Weights of a small image classifier: 25700 steps, held-out accuracy 80%.
Rows from block 2, named by matrix and row number. Rows with one number belong to one channel. Each number is 128 + 24 x the weight over its row's rms, rounded and kept within 0 to 255. All counts start at 0. Numbers have three digits each. After the name is the row's rms in percent of the matrix's.
# convs0: first 3x3 conv (model.blocks.2.convs.0.weight, 96x96x3x3), inputs 56-63, a 3x3 kernel for each
# convs1: second 3x3 conv (model.blocks.2.convs.1.weight, 96x96x3x3, transposed), outputs 56-63, a 3x3 kernel for each
convs0.7 103:155127102132139086120121109127119128126100110127100109126147164142077083149102078109144134119173161098105150106111120127128128156149122101125126134109102133106094140110119103083101134129134113086043150097092202184159
convs1.7 103:121129111108097107092068075171118107122102122136111149116132144125136141117102111124114101090139124099125174107113129118125164149129149119131114143137148120106094137069070119106122113143138140160135150148097137135118
convs0.8 100:110116124113131120105133129116121103129130123154139143136157133122115103126114127106106096129140116099102133114124153153153121116153164130119126127139124152134125137126165146143120121097091123109124129102150130119131
convs1.8 088:139116123145134163146134152133154141123128098112121114136153166116151140125148140106120158136121151088132154133128126103148129141148099142152133112120120099089102130172179118136134101133165108088092110171118184135105
convs0.9 108:125146123130133120121149118120124110134134110125126123099145137125114168113125102118172104130092171141114099151108119158144137101152129157142126114129130139121107124112109116149105117116125120143090095135102154076119
convs1.9 106:122131146108132114118101124161133136142147142179166121138119128123149127144109146147144119175141130144134118100139132099084131118140136125121147135130104083107108090144127106140123108117098149107127088146154127117143
convs0.10 099:151114113118107136122100133131113114124107116127105135080102109122108102100104083107080088145108116145150142142167112148119062124079046133116135155155151141134117162145146159119091116106136137158127134080034108077083
convs1.10 104:145123142131120156126173171120127118153174134193150126117114131093115093083093117096157181087141157086098140133121130147159159146117127145158126145156144130170166113096105119117103142094122136102111093111144098116132
convs0.11 097:144133121135119117130120105130129131110114143107119112128120115139128101115100131073163121135101124129057149114124130128098143114162137104114123138148137113135101130141121140099111110138149104085095130122077147104174
convs1.11 105:085130108125131102115109099127151158126147152155122128133125131132138165166136137143110171176089139121105144103141129112086133092138135116131135107107115078106131140125138124137153125097128135095134084158190135178120
convs0.12 099:131121108109126141134142170143113103111121125098097100183162108141146093105118097145116158137099103156152152147117076082091090134117141104124134092124121129145124147164134139135126123147134148102124114106113127142170
convs1.12 099:138151132119123114132165144140169148145142134125138157140154150123135144132110090139176135131119166142101135156122111177128140143170162121103149104092161108139135105090105086067094106108105087125118133188150156106071
convs0.13 097:120101127115119163143123137113103105100104111135109091111081124130118083121111110161138178105211156112130132114109129109116131112113142135140134129111150097136102131125137109132144153100131163130174093175218105063087
convs1.13 093:134141153115109107115103127143160090113130111110108106128100106101097094108119089132149130132152139113161109104141117094110111131092145119150115123113159142127124121161167166145117129112107098165131179169127130138128
convs0.14 100:069087125099117161154141097122113131118119142133143151155186145102148155111137153114136139107120136111090119106085098123139160143164196141147132148121123131100124138135117109097091134108134128099116067102185128138109
convs1.14 097:082110143124116119162121119145147159144130095128094069105116128128113124110080084130142175098124165138131177167165140106071124101126161127096128090123131144160129184138121086077107056092108130133134149145113114117129
convs0.15 097:134133124124131148108112117110110129107106124099121118106151209093125136100108103092132122077127102100087099112132129127167092099116101103105094109074116111112136114135178114155171123125118099085069108137101117135155
convs1.15 085:131111122129087141143118145126135132092129173110132141127129111185122117140135143111094113116098134134093140126107139136147157178172116151132126157113116101117135127099111128143123133142145176178126119084097117139151
convs0.16 100:112117092136141120144141145160125111136122105120116126122133127139135138154125116121150127135085106120120133142143122098113111109121157103097108119157151146114060089103085113092055068086126070107129120130122080120145
convs1.16 096:128143136131140123115107128121096100084116162108143170125134129151166160137149124084138146102128131099123123165156136170170121149117101135150172154186150152165107170148105079129129134204199160119106093113122098164187
convs0.17 099:098134167107155155098111111137147173143142160139133155130129120133152113153115097071175124116135150140116139141102106094125156155114174092103154074093160107077127114132148086099153098146189143109161097118205111119169
convs1.17 085:079128138107139118154114137099130088103120095095115134137141097118139137107141159123102160153114152134140093133135086150094103108083151123103146132128155130128174122116142101109129149172134086140128147135127110113124
convs0.18 096:113110107162115092159160120111095106126106122150123124118140138117112130121077090133089117145131106123136112144178144139148158145125125101114105084095108104092100141135128106111114133127096123142136155105108158142116
convs1.18 114:125147166101106134129143116151110133123118128123125116110105131135113113117110103098173073097196108116176137120171164155148129127151141149137136154121117138121130151139120140114109139119126098108101124132122104125124
convs0.19 099:131117126166104151139095122149133121138126121126115142139147177124140137127173131127058167145116156099134086152136173129112124132133138091125133128128117134088147133160147121112168112114156151134130148114142128095128
convs1.19 085:157132120111124130122130160129155143119157147157165134117114102114135136132109131129099156102085140124090128118122157169154137106100135132149202111141168114142121123124119160141143124138109139151092123107097119138166
convs0.20 102:136146138132136125130120106155162153145148156123140159109111122112120139114101124150178111143153126128143116142133096115103093113115112142129111114118115094084100118109089110105099108102098147131140171173181167168169
convs1.20 096:114119145119109111128111105129102119089117140119112152132128126154121121189139144164159137156185147150171169124101111116114136107111122120152132132175129097114076138127113133143149114148141120126143128164178128174155
convs0.21 101:101093109059110097078150145112112146127128156152162149129109116109095108154120148114132113096095180152109103138101153150179125119125123128112123160152112162140150141114089114097104115121135143109140103085100080110083
convs1.21 090:111151135107132136098115129099096144139127129103112121148157166153157180150132118109114164120098088131104102148160146132123089099100122142116112113127132124155134107105127109093097099139146125160128092077116110135136
convs0.22 098:127097122157116116151131120115133130087114107101113120083099136122106138138121117113141150138134137136133129126117161086090144168156144147161158155103106131079124135112133109112101086126146106106145134144181134155111
convs1.22 087:147159166081108144101115124109127125112164121114144111106149130140139142130162160155158108133200137123150110107101094094104103092112093145148160102100144124115139147136112117129134131119139097124161182190143178124097
convs0.23 099:097111139118108115137098101118108106140108103133119097139117104123114098118132116083086164103145125088192133152126128130122114117130091075090093157135121124168152104110114116129127110130136186124141107085109114059098
convs1.23 099:111124138114123123148161149114105155144166115147127101111117137123098108113111086152113122143136124137119161177139145164156148162176165143131097111116130149100096124159148160159141157143117117109086110104160147126093
convs0.24 104:136131102127115104133145139135136136128131142128120116128142142106099094144145156143180131105085114107113130130106122119166146136110134145162121123093126174159128132124134124078093147131128121135126154126108118125129
convs1.24 100:127128137114130137114122118099107128106104134137126150148147126154140120118106112122131121137141157123130136126142116126083081103118131096118111136136108147144133124098121099144132140123093131133131126087111127161166
convs0.25 093:115111096110082081124130169128109120123105118122120113139153175140116134146117121144139182105126147088109124155123119116089105132123125142146133134094085115118131098107143114106105121131125126112132068095098143086086
convs1.25 097:162190122133126113098089122113125129136119131120141152125155140101134143103131119140153172132106181116110158181141098120113125110131135095130122143146107093095104097096130069141155120157162119104121055082152123116136
convs0.26 103:117129128118123133123124132103127147126114122120120114099141142112119148134121124132159147107092124124143128106098134143143115142103117111070090089136126112058094122127140118091106109088122130145144163136151129120134
convs1.26 114:134117099103115118102139123110145125127136120127127119139143127142154132137149095118104171173102151129110126121157147145149093117123109142154150135142140147140132174169157096137133143129132108097102099168130149123133
convs0.27 100:127128120130139114147135121113113124089118148087103115134131190138147165128111154155114116138127137132117165171141126188107136127114160131109109108117116107128128166130114145102108123108113113071108108082095090091110
convs1.27 113:142125123108114117098099120164141126145126091104104097112102106117119084146128111105120111118123131113110146138130102121095125106134142091129142107136133122134107114107109090130134125142141105098127121122148146136110
convs0.28 115:126142137155130110109128118113124129115123119092134111140112106148133125139115123138114149130115131110143129116186146137128138130134142124146135125119129155149097113108127108126113125126124118096133148158106103138094
convs1.28 092:089123128106158135133137147134117143164142132143156140153124157174110133122113137152120125140145158110122093131104121111134151120112118096097139110128125109095093168094096095157158135115152091065122137122125130164101
convs0.29 101:080118148126156133151127100123125106135138110107112131119120119097145169123142140087056080079106096119153144149112116140161134133133128102136124149150154122129131143135064116082097102076090124113145104180127169127138
convs1.29 094:110100110122153135137146116128104106118129137126129119150166119139152125131130161110097168130078159103095153099074118090099127097112119151162163142141103149153132113115129166134144116105109133148097112098103111158184
convs0.30 097:127136093089119121116139128100135137095112129101116129116100121121085142131088146111072120106137167123117152119134102127144114110114137138121139169126123147128141118139133120125109127105093119106118084123105068160116
convs1.30 093:139138132158150107158106092100095091090065062093089106142130137118139162101103145141145119126177143105178198126116146155138147135115155134127140127106145140115136110127146146163122123117126191189175210134136140118127
convs0.31 101:153151106122121113110098140155151156141148159123147137157187168115115113130139136120114088115059110101103158118137110135174124151167155144131119132089134148143160122097109127136144140146179180146079084085067136112205
convs1.31 084:146169171175154118128164176134111154138117102155086105139125102122125130158104120110163098063129142073109107139123089119078107081104151088105127109119127131147152126148120123126100098148121132164105081072158129141107
convs0.32 101:139130139145114155175133128118104118123111115107125120160162111163177133146136127129144093126127150138163132094130108115115105092068109122118128117115117095123085128101088110116092106116097154128119142088161148110150
convs1.32 086:115129125122114140099100103112127156131152141135143157092109129094115131093136143138142123122122130134127156135138162143126112150137154169146142119107114128109093095161173136163159115130133157130128101095136108161115
convs0.33 099:127140112126138139115100089097127138122126122132135119127113120123129104107123122153126104112151193116127137127117120156168159125116125122119135119157157120103125119135123144140117130134119116123141122129126120108095
convs1.33 099:119099131102117099143139135135147170117157155148145108130157180100137139143123126148138125089124138107134125133137158177168139145109110157125112127119135112126133107122121138161122111128131115134104121095098130117095
convs0.34 099:131129158097106129153167119130146143135136128138137148095117157115141144116152168093087104125099092091144091107091077108109108107104154112103118112124150134145127082080081099116118121090131133138147135114143104130131
convs1.34 096:143128142112115156093096121107137160115116111112141133115111139116081090123093089143118137155126128134128130119127086087094106121160153115125122122128117103110135088101127116176178154122115109114140080096129117113106
convs0.35 101:117119145119119115138141125134134134122124117117123113140154165113118155114108122127128145141125141115126147124139141125104125130093101132133142099117113128132119137133118111116121123115142156111116112183156098091162
convs1.35 100:117092122095126122132134125138139118133109121149113128140140133097106145113102129129127108127139109138147138121129127109116128132121136131153145149130124139133111151160149150151125132115124105137174186151112103145189
convs0.36 099:120112154134111160140136181100089116091120130104145118149144106127145121143141144113109115129140145139190144150130101120089101119120121145126146084145173134148138162111122123105139125152162155148115116096164153115169
convs1.36 098:107120085122125095107099139143140110094103097086080091105132119109159143111103132113153142124147135152124128138129127144119104157113131097097104103121131124143114142147121130155125116126118100165170129132123121121134
convs0.37 101:133140140107121126128131134126124122134136137125117125116130130151155146125122125163142135139130122129113124146154131119134130093101139119107099123131133100105116107100101114113109120128123122103124153130096156151117
convs1.37 108:093130139097146148134136152156117122131100109111107130108122153107105118098086093141136124101106107106111093159165117087084057125109072158153169098099125115103105092104145122160171118136135093113126169115138093143153
convs0.38 100:137128136101097091135132142154146154141132149160132137130117112113125127094117137149115099154123089149126112121159127111159211083120133130129117113112112110114132106123132114106169131096093121150174089109169128115141
convs1.38 099:132134144127117136159201147128115124125130135122125133139105125141112089149114093106089120137131141125160125084107127157141150148131111138158154141135144119114111116129106158155116123126117106108132077123107115115094
convs0.39 101:135143140146100123127110093134115128135127120108125142108149130141137148144089086104113101141113142120111154122135129137109144114134134109120124123122123133126137106116122130142135120129105141133134101101130113091120
convs1.39 105:129131141110118131096110130120124119105114161105125139133129149120120148103103136133117097117172090091198135138161115121152109090114107118090111124113142112123159098095123096129175111138142091125149127137100123147108
convs0.40 101:135123096114124089119116135146133127130126122113118135126109151109157136118137095122125125111141105133106118086125145159116104108129156071090117195152078142070130122136084155087098118138112088103141104161145099111067
convs1.40 095:131131129163134112144136133133119163125142138135128143153125120126099121135166088133137171135140131100161124133099157095155089121096096109110146084109120106103123150150121096087124132157135085122104185224140138095079
convs0.41 104:108136157115141153137098094131161154119151143120136157129158133088127186092134155142153112122149122091118124124127153124142130155127142151118130086139199112098153116113136105098124103093101127149103117107163152126099
convs1.41 098:085121101148151158150113121137118100095144140121131203084101100080109121137129124143147176124132158108133140107144104092082119163114110097101137096103111106097112143154106124130117161147122151116165086116106108120122
convs0.42 095:153138118140121100143124109136131121126118122104109103122120116145138127095124112137111127096129159165141131103122133155127100098114145099124150158182155071065090094100102096093107135136120134142120132083126122157165
convs1.42 117:123103102137159146113125127139134149129120119112124128138152142121122091126152117109117116123124109119133108182160138132130138144123107139117151101105127155141153156170173076092103110154128122116094125150184156126117
convs0.43 101:132113094098099112078126170110098129105110124114089088090109122115093127143151135108119087135120160143118146167152088130119099137110154101102110078126171089098127145141115117099124108120130131074067122103119085139227
convs1.43 099:142154139206124123127105117136123139094144141125149157142151139141162148141135121098105132103118103126164116156171127137090091127078113142136149107105075116064098139113145137157169155116108152167091119081130112143116
convs0.44 096:132135120135134147146143122138137144116125134096100109127143130095118124117108095110103110095098093151167145115106085100127161135130114116111092094106117164162136117109106129144133158161136112184150128085105162174162
convs1.44 107:113119149108125129142145127096104096112114129134126143129116133119121117126143146180140117163139151152129150120130115130119086097124132124122100172146110119125142069150165103101108092088085159160093113089135128151134
convs0.45 102:120094111146112090139176157113134140100095127137103118070115175113071112154120052127113103107109134114077120103119143152112107129112109119097138181160115142132107151108125142132124126139110112169203129120112151113089
convs1.45 104:138150136109133151111110149167145150131132124149156147087102133110083136132117079155137109106148096091160128151113102105126121112129120165173160146142137146144157100106111116129146117115087114106106123113127074108165
convs0.46 095:107093131134108101160137123116104124126129131139155145108118127130108092117096075121114112170157149132147130178136123080118124097104117114118115144143124121110121175183144121101107104110128109103131098115128131124119
convs1.46 089:123092090117124134107124131163150138150118125126120133097120129134140146139130145110116121081117112046099120107114105137130114116134150140105127104122136106103111143110116147116150139163158152125172111166155114140097
convs0.47 096:133130123112097120102130136126117110125123116132130116107122129143144122119117123130137148158130114103114164119142094101127179101120087101127107140079076127176164119103109110117156076082096132165150114121134096120147
convs1.47 102:143124140121106083118146165109138149147149171143154118144148182115143158089141141142138140150153164122146155170171141191133148160138136163159126116086099105118121134176173157178145123101106133138119089097121142127129
convs0.48 100:136156160112119166119130151126116163107120146135128135132126103137121101125125127135156182125121111114113097190146138153125118083086111150150149167153127109107125171141140128137163127135145157097078142134119113156147
convs1.48 087:161150129117116074137124146176138122136110091115113100149137114123126118119124078139129089156127140151115141114099091126133115118113056119147147112127139100133134109093092078100127088077118101134159114107129140164112
convs0.49 101:114129145151142117163133150144121114133117107129121118125126161112130133112133153169162101160144083141134082113121194125114142157144148113124122118108095109123122135149113132126110126144140106119158093114123126118137
convs1.49 094:131113143136128136120120148130117146098075116122079107121098106126106106105117119168123080162160089150181083097132145146164166119153126125085129128119113140130101142156127119136128139126079147128130156152144156181097
convs0.50 096:148154126121126131122117112124158117116143163115131151094080115138095089164121088123115141152082118184136141128138100129149061114144113141104100132131121133168159146127113131139106143120134154110106142141119133132129
convs1.50 114:116134150117134146146161148135137129120119133108134168130122147130115169147131131124104114115127121115134139148128102150123121145147143138132123109093119107077084115116171095122179140147133095102128126121154134136157
convs0.51 100:122116123141113125127120133121133138115113122134133126132119131110119137139129132184153132129127111148118124118144130129093097152149142120114115174165160123142120132150140132141130126115114164133113132138152128119134
convs1.51 101:109133115101121139102143146141144117147124125123115137115141155122109155098116141107101124129156132102104125130149151143124083127112093144166146112137131109108127138121130112095153100159173150137120071114105120100110
convs0.52 108:140137155131118112128129157113134126110111130095106114120141128152106112109119127159122140152108115118122127105133111175092154140148122138141116129113125111121126139100121115116141153140122130132098127061177122125110
convs1.52 115:113091100123105074157148118095097125122137158136151156142139124141133126119107119132102115151128149176144157143135126111177132164133132112134099120138123135131105137125122150097115133184147138098104089120073131100153
convs0.53 096:133156141149112098165124111146130104141125126131109170122138109125132126128113138120064162142141037154144086102131125112157126106121098130122125133182166133134155114145106091111123135100108106186091113133144091078135
convs1.53 085:109107093089122097069138109119121092146113144124128135150152126118135105131109118118203124104179160146110191102110108170134146111091126135116122118099141120111127088110088123116099106145123172148166111125125146119173
convs0.54 099:134146150090093099117111108154132116153136147138131150147125120161131109110093076142131119128120112108116093100113116110115091097111132119093088103084103112111125085079101115128144118115121128153148140183165092086092
convs1.54 107:111125121131131142156155194156134123120133141139113128123137153103122129098104144175178153109115098116114100136133127118121107111110084168178150139137145128138146099114137123156161115136157105075085119146165151153105
convs0.55 103:156177150099109108098085097126128124133135133108105114112119114128129127158128123124138151148151134122117101108116110118130140086112125113094093158226185086072080118125131110107105124113119124144144104150118125099095
convs1.55 103:115123118114136133171168187168156145124122134121148167139119103111107107123091092138131162116113151118121145145149140163173127148145136140146138108116126108104098144172169124141149128153174094106128104122147138150163
convs0.56 108:129124129156135117117107107113133134115136132103139133118119130090120114100128121186053183165057171165066164119120097143101114134137103121119146118132132115139152129129150119126131122130135165094108152095110159116112
convs1.56 090:123137120125161113140156112148138138137126126109115140100148154110133140131132150138117066137113041162097056131130119131150125117109141096099122109100139146102130163155120137126130137133144078129098097108119121136108
convs0.57 099:107093165124093134126128159104106121090101124100104163118158132118128133130140126153113098138076106098097103115104128127111138122130101112106134106086120095122158130117119138105135127098138128108177091081179087050118
convs1.57 093:094120113117100094158094088093116127097071137077088166134128114143128104132130109142132105151128139148114118118125106132115104097126157110127157104143174123126140148168148133114120141142127109153140166138135108132124
convs0.58 095:147120121140104106151103099128129127113117119077097129137166115128127129100090135083099150138097116159125127104131162098100134133151127131163156114134129127091116148152153151127084160100105143160120144104124153090157
convs1.58 083:145121085143134092137123169128112119108130155123131160150129113140132119133087122114157109089125139095124157131121094098082115111149168161135141130120117152143134096111090092130132110133126112136084139108093086143176
convs0.59 102:132155118125126116147103107112118122122122109134120120126109109151097097139125086090100143155084104119141077130142116109092133147118127116126076121128150122126138092114114146126111142105111123123084119095109169111123
convs1.59 112:160170134118163146139144149110154146096115128097092136127124137142121130135135142110166148114125171122100117183103130169131119117100109130193167123134119143171155081084163119163178126127102119141212125207182130167130
convs0.60 105:134116104120118123123106105144110122120110127122138136143137124094130104118129111097151084102169081103113113152074154125131133109165113117127126110121117104124108142127131109103121080145105169092108120160099091198084
convs1.60 106:143142141139125152131132124132122101145114118157136110114114100119105130150141123186114123146135120186165130101082164122163111088171091132138103146115155145142175171173136141126106110084128113121125142141126173103149
convs0.61 104:130141114102139154089111158125104110134138122122128136179158080149185101124126115117107103139105119143125118166134116153152126135137126131139102105116145092069128137124126117107138135130132147149116141175135141152109
convs1.61 096:179160121172155150161159124122102074125107109116136125101101132109107167096108119170084148189043104175080089162100143130158151131162119153124118177150127168159122118096101127127125123101109107133143117134117137133102
convs0.62 093:116123105153151105143094090127118110107112119128099107106099094089089115100094098079099094106123121081124066086083129167178179128126167163131109106109115100095091146132101088093092105092069125131113128176098135116096
convs1.62 084:099122130140109140141122120168138154149130150145135122153132125136094112135093115107185142094163176108134194121135099150144128121112102122183161134137138167174158143132165194215172122128123089087148096197146131131138
convs0.63 100:147106080124110150112125158102106136134136127159126118137120083161110092143086077109087116123135171133157117131067109114087173106098182092111096125185093159173058093107091102145126120142144109118149102107141139188186
convs1.63 088:115118122114091094095099125107128094118079102099089129105143098130148122121135094158185114115162153118127126165208122111142106113122112142124142105138106128146126182166129138152129124135118081107117144178132126133074
convs0.64 100:127126122131114138118128148110105139119133115122088118142127153134156131146093129135105124131098144124135128123116110101167132163090111122130119129095110108133132129126110130122149112137127144117141115196063150046165
convs1.64 125:100105103153192108157158111112141155135152167122140120132142119134130115069081104172104131160117131128142151100101113135135117126107145122127103134134107133126136144131131109115090077121099119150083111103177116134105
convs0.65 098:170136137136112115136145126120113117101115116140122112091109102093107141128141137170105080156121148126143160104108115145140128115103151135133125065136115116123130119133112114120111142111132148154155158094117134109092
convs1.65 097:109116103118144135115169123114103106103127146114135157133154127141143135110106116098154139097157157136159143135124175139106115131135130073068094105141092137149113174110133086107083175130081116071093127121120123106108
convs0.66 103:117121135126124135104108112139150122126145118126121130123137129118114132115146111114108087096105145094159128166140118079142138098143089106081092108157135116114127126118128117113124112135121108134103163068146119218067
convs1.66 113:114131099179166098147137117142124158149155145123123148159140160118158133125091131147121136142116136117131117144173158110118097108127134154157112149115137127098130126131143132105123099121158153097201152126123124152175
convs0.67 087:080106111103099125143134155141137144115102130100095129120143140083098122112117118158121121133121135118139122142121103156146131106114101116100107076107121119101117123105131099118140126091113112096119082058085086075089
convs1.67 074:142166156120131117106090121145129106146149132112134185148137095178175140126145131092145137115117169178121167114109106153123145149111124116117122124114139144189154167144141115134142125144164152124153125143125144153112
convs0.68 101:117109134145128115151151120119123149131130113152155127171129099133143129150124122093148113135075131162108101125102114132150108157135104117091076094111100183126113112099089145118108130145137099105144160077093173156108
convs1.68 106:115136139118155171107105119115126136121116128129116126134105100141127123148128110124130149142129116133125130161131148116113087126118092120153154131150147139137122145146161103131117120103114103112153134133133140130119
convs0.69 106:127127124116164139108124131134111103126132126140128130159166139128145165170115133115110157110104116134137092112113122109119107108110129174155113087149136162098105094113117121123128140130152144136155181157070105150120
convs1.69 098:163155099154128149138151147124111144117093139128135163085118137071096092078100105136114120164097137167115117147121122135109127096111106118132130082120117102109132124134141145160141143165166133135111105123116139110122
convs0.70 099:134137150156124118141111123098105135105113162107117128112111118145107153119176160165158111154148087106120100122134113162136132090130119099112125126115117145130143130107124111139142148129131098113108140153164092110162
convs1.70 092:094117120116132107109137120141178158143138128112099107165112056184154089164126126117137132083154138103146144119111140074106114151135127094097101125121138153127132107086055140112112125114125129121135137105130129155139
convs0.71 099:164150134110124123126118136139123122127130141136123129138137135131124106174148116101138157136144165136142119122118120119127189115104102108123140101088116141164133149110098122150147134153168085079131188197134078083110
convs1.71 098:086101090103145169116160158130138149111114143129098119136131142129114133143161153135134166124132149105119136126171183125162128120099095131138097128117131095099146095099146116141150081107122114121129124139137128121098
convs0.72 102:121118111135121138154141109120121128135131147108123124157151146126171163095097169173096064144154089113192133127121104114113163082084130133122119127130111124135140080107130086124119135113134129155124100094101136120109
convs1.72 100:140135142141145117098126111096150130123142173122157136148105135153134100152150079130117120100187120143137128079079145160126101157137120166149124129120150149116099107140110135114082086101114124132113124127149145129138
convs0.73 102:127114132109118149127151147120132134119127127112127141136132129134114133143128130152112114142117127127122140096127122100122141126116118140119120188101062153070063124105102106079118112075138121114117116074098114116147
convs1.73 108:132159151130157128159139107119133133160150128179163116111120117123147110130152126116130128109103144116057076164121155135117130094088107161136128146131118144170124176142131154103124136102149116133091147138151140150138
convs0.74 099:125136143134120140186149166126112101114118107121132134113119097131134101145148125109124125152143133138102137129163108121095102082090108154134116110115095176129142096112124172141097129099141118089092133119100075075124
convs1.74 085:154137133123138149129143104126128146149120127130097108123125138115109117106101141142144133167138138164117138120116117113137168132138114115121137128178137118124123098115134124162172156152141108089155108141137178114073
convs0.75 100:114118112154140133110109126104114120120131121156167128130114110154149113118110107156132131132130126189151194127116117108099124147122105094094153176139167104123157176171139088075109109160122137153142088124119178182146
convs1.75 091:137121135140154156152125143139125129136112132129126158161155163122108157135143151108121089142127142123127128112138143138123114068095113143138120101114135128142106133170167130084086064076118134157095110107135137158156
convs0.76 104:129118127141149149133141124117104117126116118140143123091071077171154090116186169097132141106112115121123157120129151126110093107145175126138150127100084127143109125140122117123096102107124142165138100092101099150176
convs1.76 098:131139139130157144131131117113111135113136155113127139086099155109101133097117137123107109081117100087153142111101099132148139117132100138135120150153188158133137093079115122145151130136148111102141118077150110121106
convs0.77 101:131113144116132143121097108114105117115104104115145122101097103111139127136132146151135112132150133135120155116092115105148091141083138139139121090121142117095136136113111124098138124118112141118139121112153130110124
convs1.77 100:108070120117086132117092116129139146115139122113182141137158126150144147114178162144122091107149098121118076144186155188151138124120111122129134133113116106114100126112150124156152126103110063132172169163120121149137
convs0.78 098:136110122135120123163157155099104143128136119164136115144114085101127106102131141169121132128129085121158097116107111080155158103128093127127146062120143132153145107111093104118105098118094124108118132100105117126125
convs1.78 106:158123150128163156130135157108139178130148163144151129132128132117117104123078092074133156110112150105106102132145152153131089095057117109160172128171123131104096168144115120127137131160134117111095118092128113162168
convs0.79 104:100128152105144130124126122127137153111122151108108155125139115158131125155135117070245055084203057080144063100143102102158073119144100093130139103123144130130142111133103120129109138119101112170101080206089098142098
convs1.79 107:126131116140128129131111135136120117136111090124101064127135145119142161113155173130119149122080140140083134143107110136107097106119090132156128138140091136094127116114128127177151141162123145118135136125176180104141
convs0.80 091:121111131128122136134132119160156106131129087120113110098161136084128148072121137137128144146123114149111120094126127132129126150126136114179116156140112102101106147105121091103108113100076170117128102112138125088143
convs1.80 076:111132147126145150134139127082080092096110121128145131139114104148126099172105119093142126090187182096149172070110142115113105137142112112121132108170166155180131123094098121082092115122139165136080132152125127151137
convs0.81 103:124103151100117152135149168121119109127116102123093092113150123131134111117113114097147141117122196129114169122144119132154062159109120121059118122133134111129084099115128112155092129118092082106125114122165162135113
convs1.81 100:111144147075106137098127145100132137116121143129141139154138100146121118124124144081141151096107139082134149142154113141185189134146125106177126165164058141112156083084089120140102151148118112121091116144119147108107
convs0.82 095:123103111136149153136136128132126126155140132126116133128110130131094129137103150084128144122145106140139133125088106101142129168150114094112113138121115110144130093131133137120128110094124103163133147095108108113110
convs1.82 092:099120142111137118138128118147150157123101128131111129137143102144129145144125105129129102095134141130101148098156131168134108093091100128129118110142105110130110130139140125114132091133117142208160168088096097169168
convs0.83 102:137125145156104111166134079104116139087128143107140140132135162117122151161102138083156135076138132119150117144123121124121146130135122144138142103105129127141124147104123143089118121118121147101141130071120112062098
convs1.83 096:119155187113120132128104110146139134124132138106100093121109110129129111138102122089154117098124109134118140077098095096112120100103113099089123102116125136143142094079083097111106127156133107140123124133120162115140
convs0.84 095:123106113141123126153149161141155157116124152119130129147142126095107107109120149185154096070179121097063157124138136109113139140123101089115136101128140047115133108139140081085110112141103136164096099096105127136126
convs1.84 108:150129123148150135179149131123112128122112143115116134168130116127108090146163133114148163133110104098127081148179180165168112126123129152165160156154131136113107159190182093112146117162159116121124098103190133160116
convs0.85 097:124133149122146156132121121108128139125128116135133128143145128130124117116126106099075099109135115098129128126117129127136133141151102156151133083109102141143141132129121174174146113122129111115099128119143123143142
convs1.85 108:088109112116102123105108111124089124106102111102113121094125158095115149089098124160127123129144122115140103124082078099108115108117110152142136114115127112112134127154162129134161097095115135134178129158140120130140
convs0.86 105:136140127135129128116113123138122113132122120141131139131098108110121132138152136097140148120117132140131118155144110142132115146153127148151135111103120138139145122129140100099106096095105138137173102083126151136122
convs1.86 111:118126146093129134112132129136130131109100111128109103151156136115142144126133112122129121144150104094124108139157166102090076096086075132140142133138142100077099159155155122136160098122118126119148130164133140118112
convs0.87 097:126101116116123151126111131145099122126119120117117139073084130095107163073135156114083136100081175073077134116093120105131168114120116137090090124102117118124106129132129113106127119077126118166144131113138120099121
convs1.87 089:111143132122147142101145116094140144112134161133139141141137144136131135144128127102147123135151106141158126151173138149107129129077156149099077137102111140124134066169150160174129122105088160133125172152134116103096
convs0.88 097:107099137121106122119096120124099085140113092123124088147147123128120103114103080102122140121077134079059121126118117158149122144133140112113097118120122092130146137126137115135156105129144152125093057105133103110151
convs1.88 094:130138104111104127147128129106127127062106159090101173137158154115155167128141154116110152139130109149129099188151147193146144170154142111165155117129118114121125095098135076119145141161149105118147142150190122111144
convs0.89 104:149128159119092156134132144119156115130152140126140140108190145122171130134132116158128114142131154136108154119164101123101121101072144111109112081098110084125123116128144104129136126123149060138157132151128146112097
convs1.89 102:168118106159134100133125109150115088135131147154127150152102076161123087124129143101095149106110137105124093126140134141148148160126125112114127147135105129115101127150106124098083173120103152113119135147165134136133
convs0.90 098:123140112130129112126145132139120101146140122103108128101106113116122142131146161118165138116138122130123096100113140138146135154161138142141157112110115110099120146154161126133155159134118099113099115177166128101070
convs1.90 104:104097092121131123127124136145139131122100098117123145102126144113123136138140146199159162139125131115102154146155163127133115124098120161138116127120130125159170121131131134143132135139119141099100103139145134110096
convs0.91 093:134116142127116101127127126151138152121099118127130120106090092116115114119128154128083096153130147124143132135092142143182121106089148154155130136174150145096115131126099132119122130132141137101085131137109135114120
convs1.91 119:165147103125132131070118151137150124135140135129123134144139148151157155130167157157137130138143126104136085144133138171160128156135118144148168122125144131114143109129155098143150102133110103134153144162144167112111
convs0.92 104:145142112155118120136112132127134120130131148142130137125128158105143126084128128124106161139098152129112128105066102096104091116178128146166170091117136107138105123126118108109093101079106130117113153145115118106147
convs1.92 092:117134089123170120072143151101137139122122119122132145150125110148164117118132112092123136142103129145124100154128128096092108121122122146158158121124095126107109119147147113159134149157141117144162112122141120093102
convs0.93 104:110133104101127120094115108101100110125135133131140109139077095112101109106133110099139123101098098129093095115117135151148166128132116135130111107104128156149134138145136154156105124120088128078091121143164094187114
convs1.93 100:127146144127105080125071107146167170129159145143112116138102100140123121102089110113117131139105125127153125107120117119157166113153144109137116133153140167183162164155125169101093115079113116116132122126125100127145
convs0.94 106:134130137146099125137142113138119113126116130128101126128138185144136153096129136120057173175130098106161077117129070093104139148086167079104128157073114121154098146110100150121113122145114140113154148115100153133135
convs1.94 101:146143145113113122106131123162146118111124113108132142134141117128084101145112132104164116140108161185091133125133096118099165118101124124161178132145126173156155127118151091150184118131116146141129107143153137122096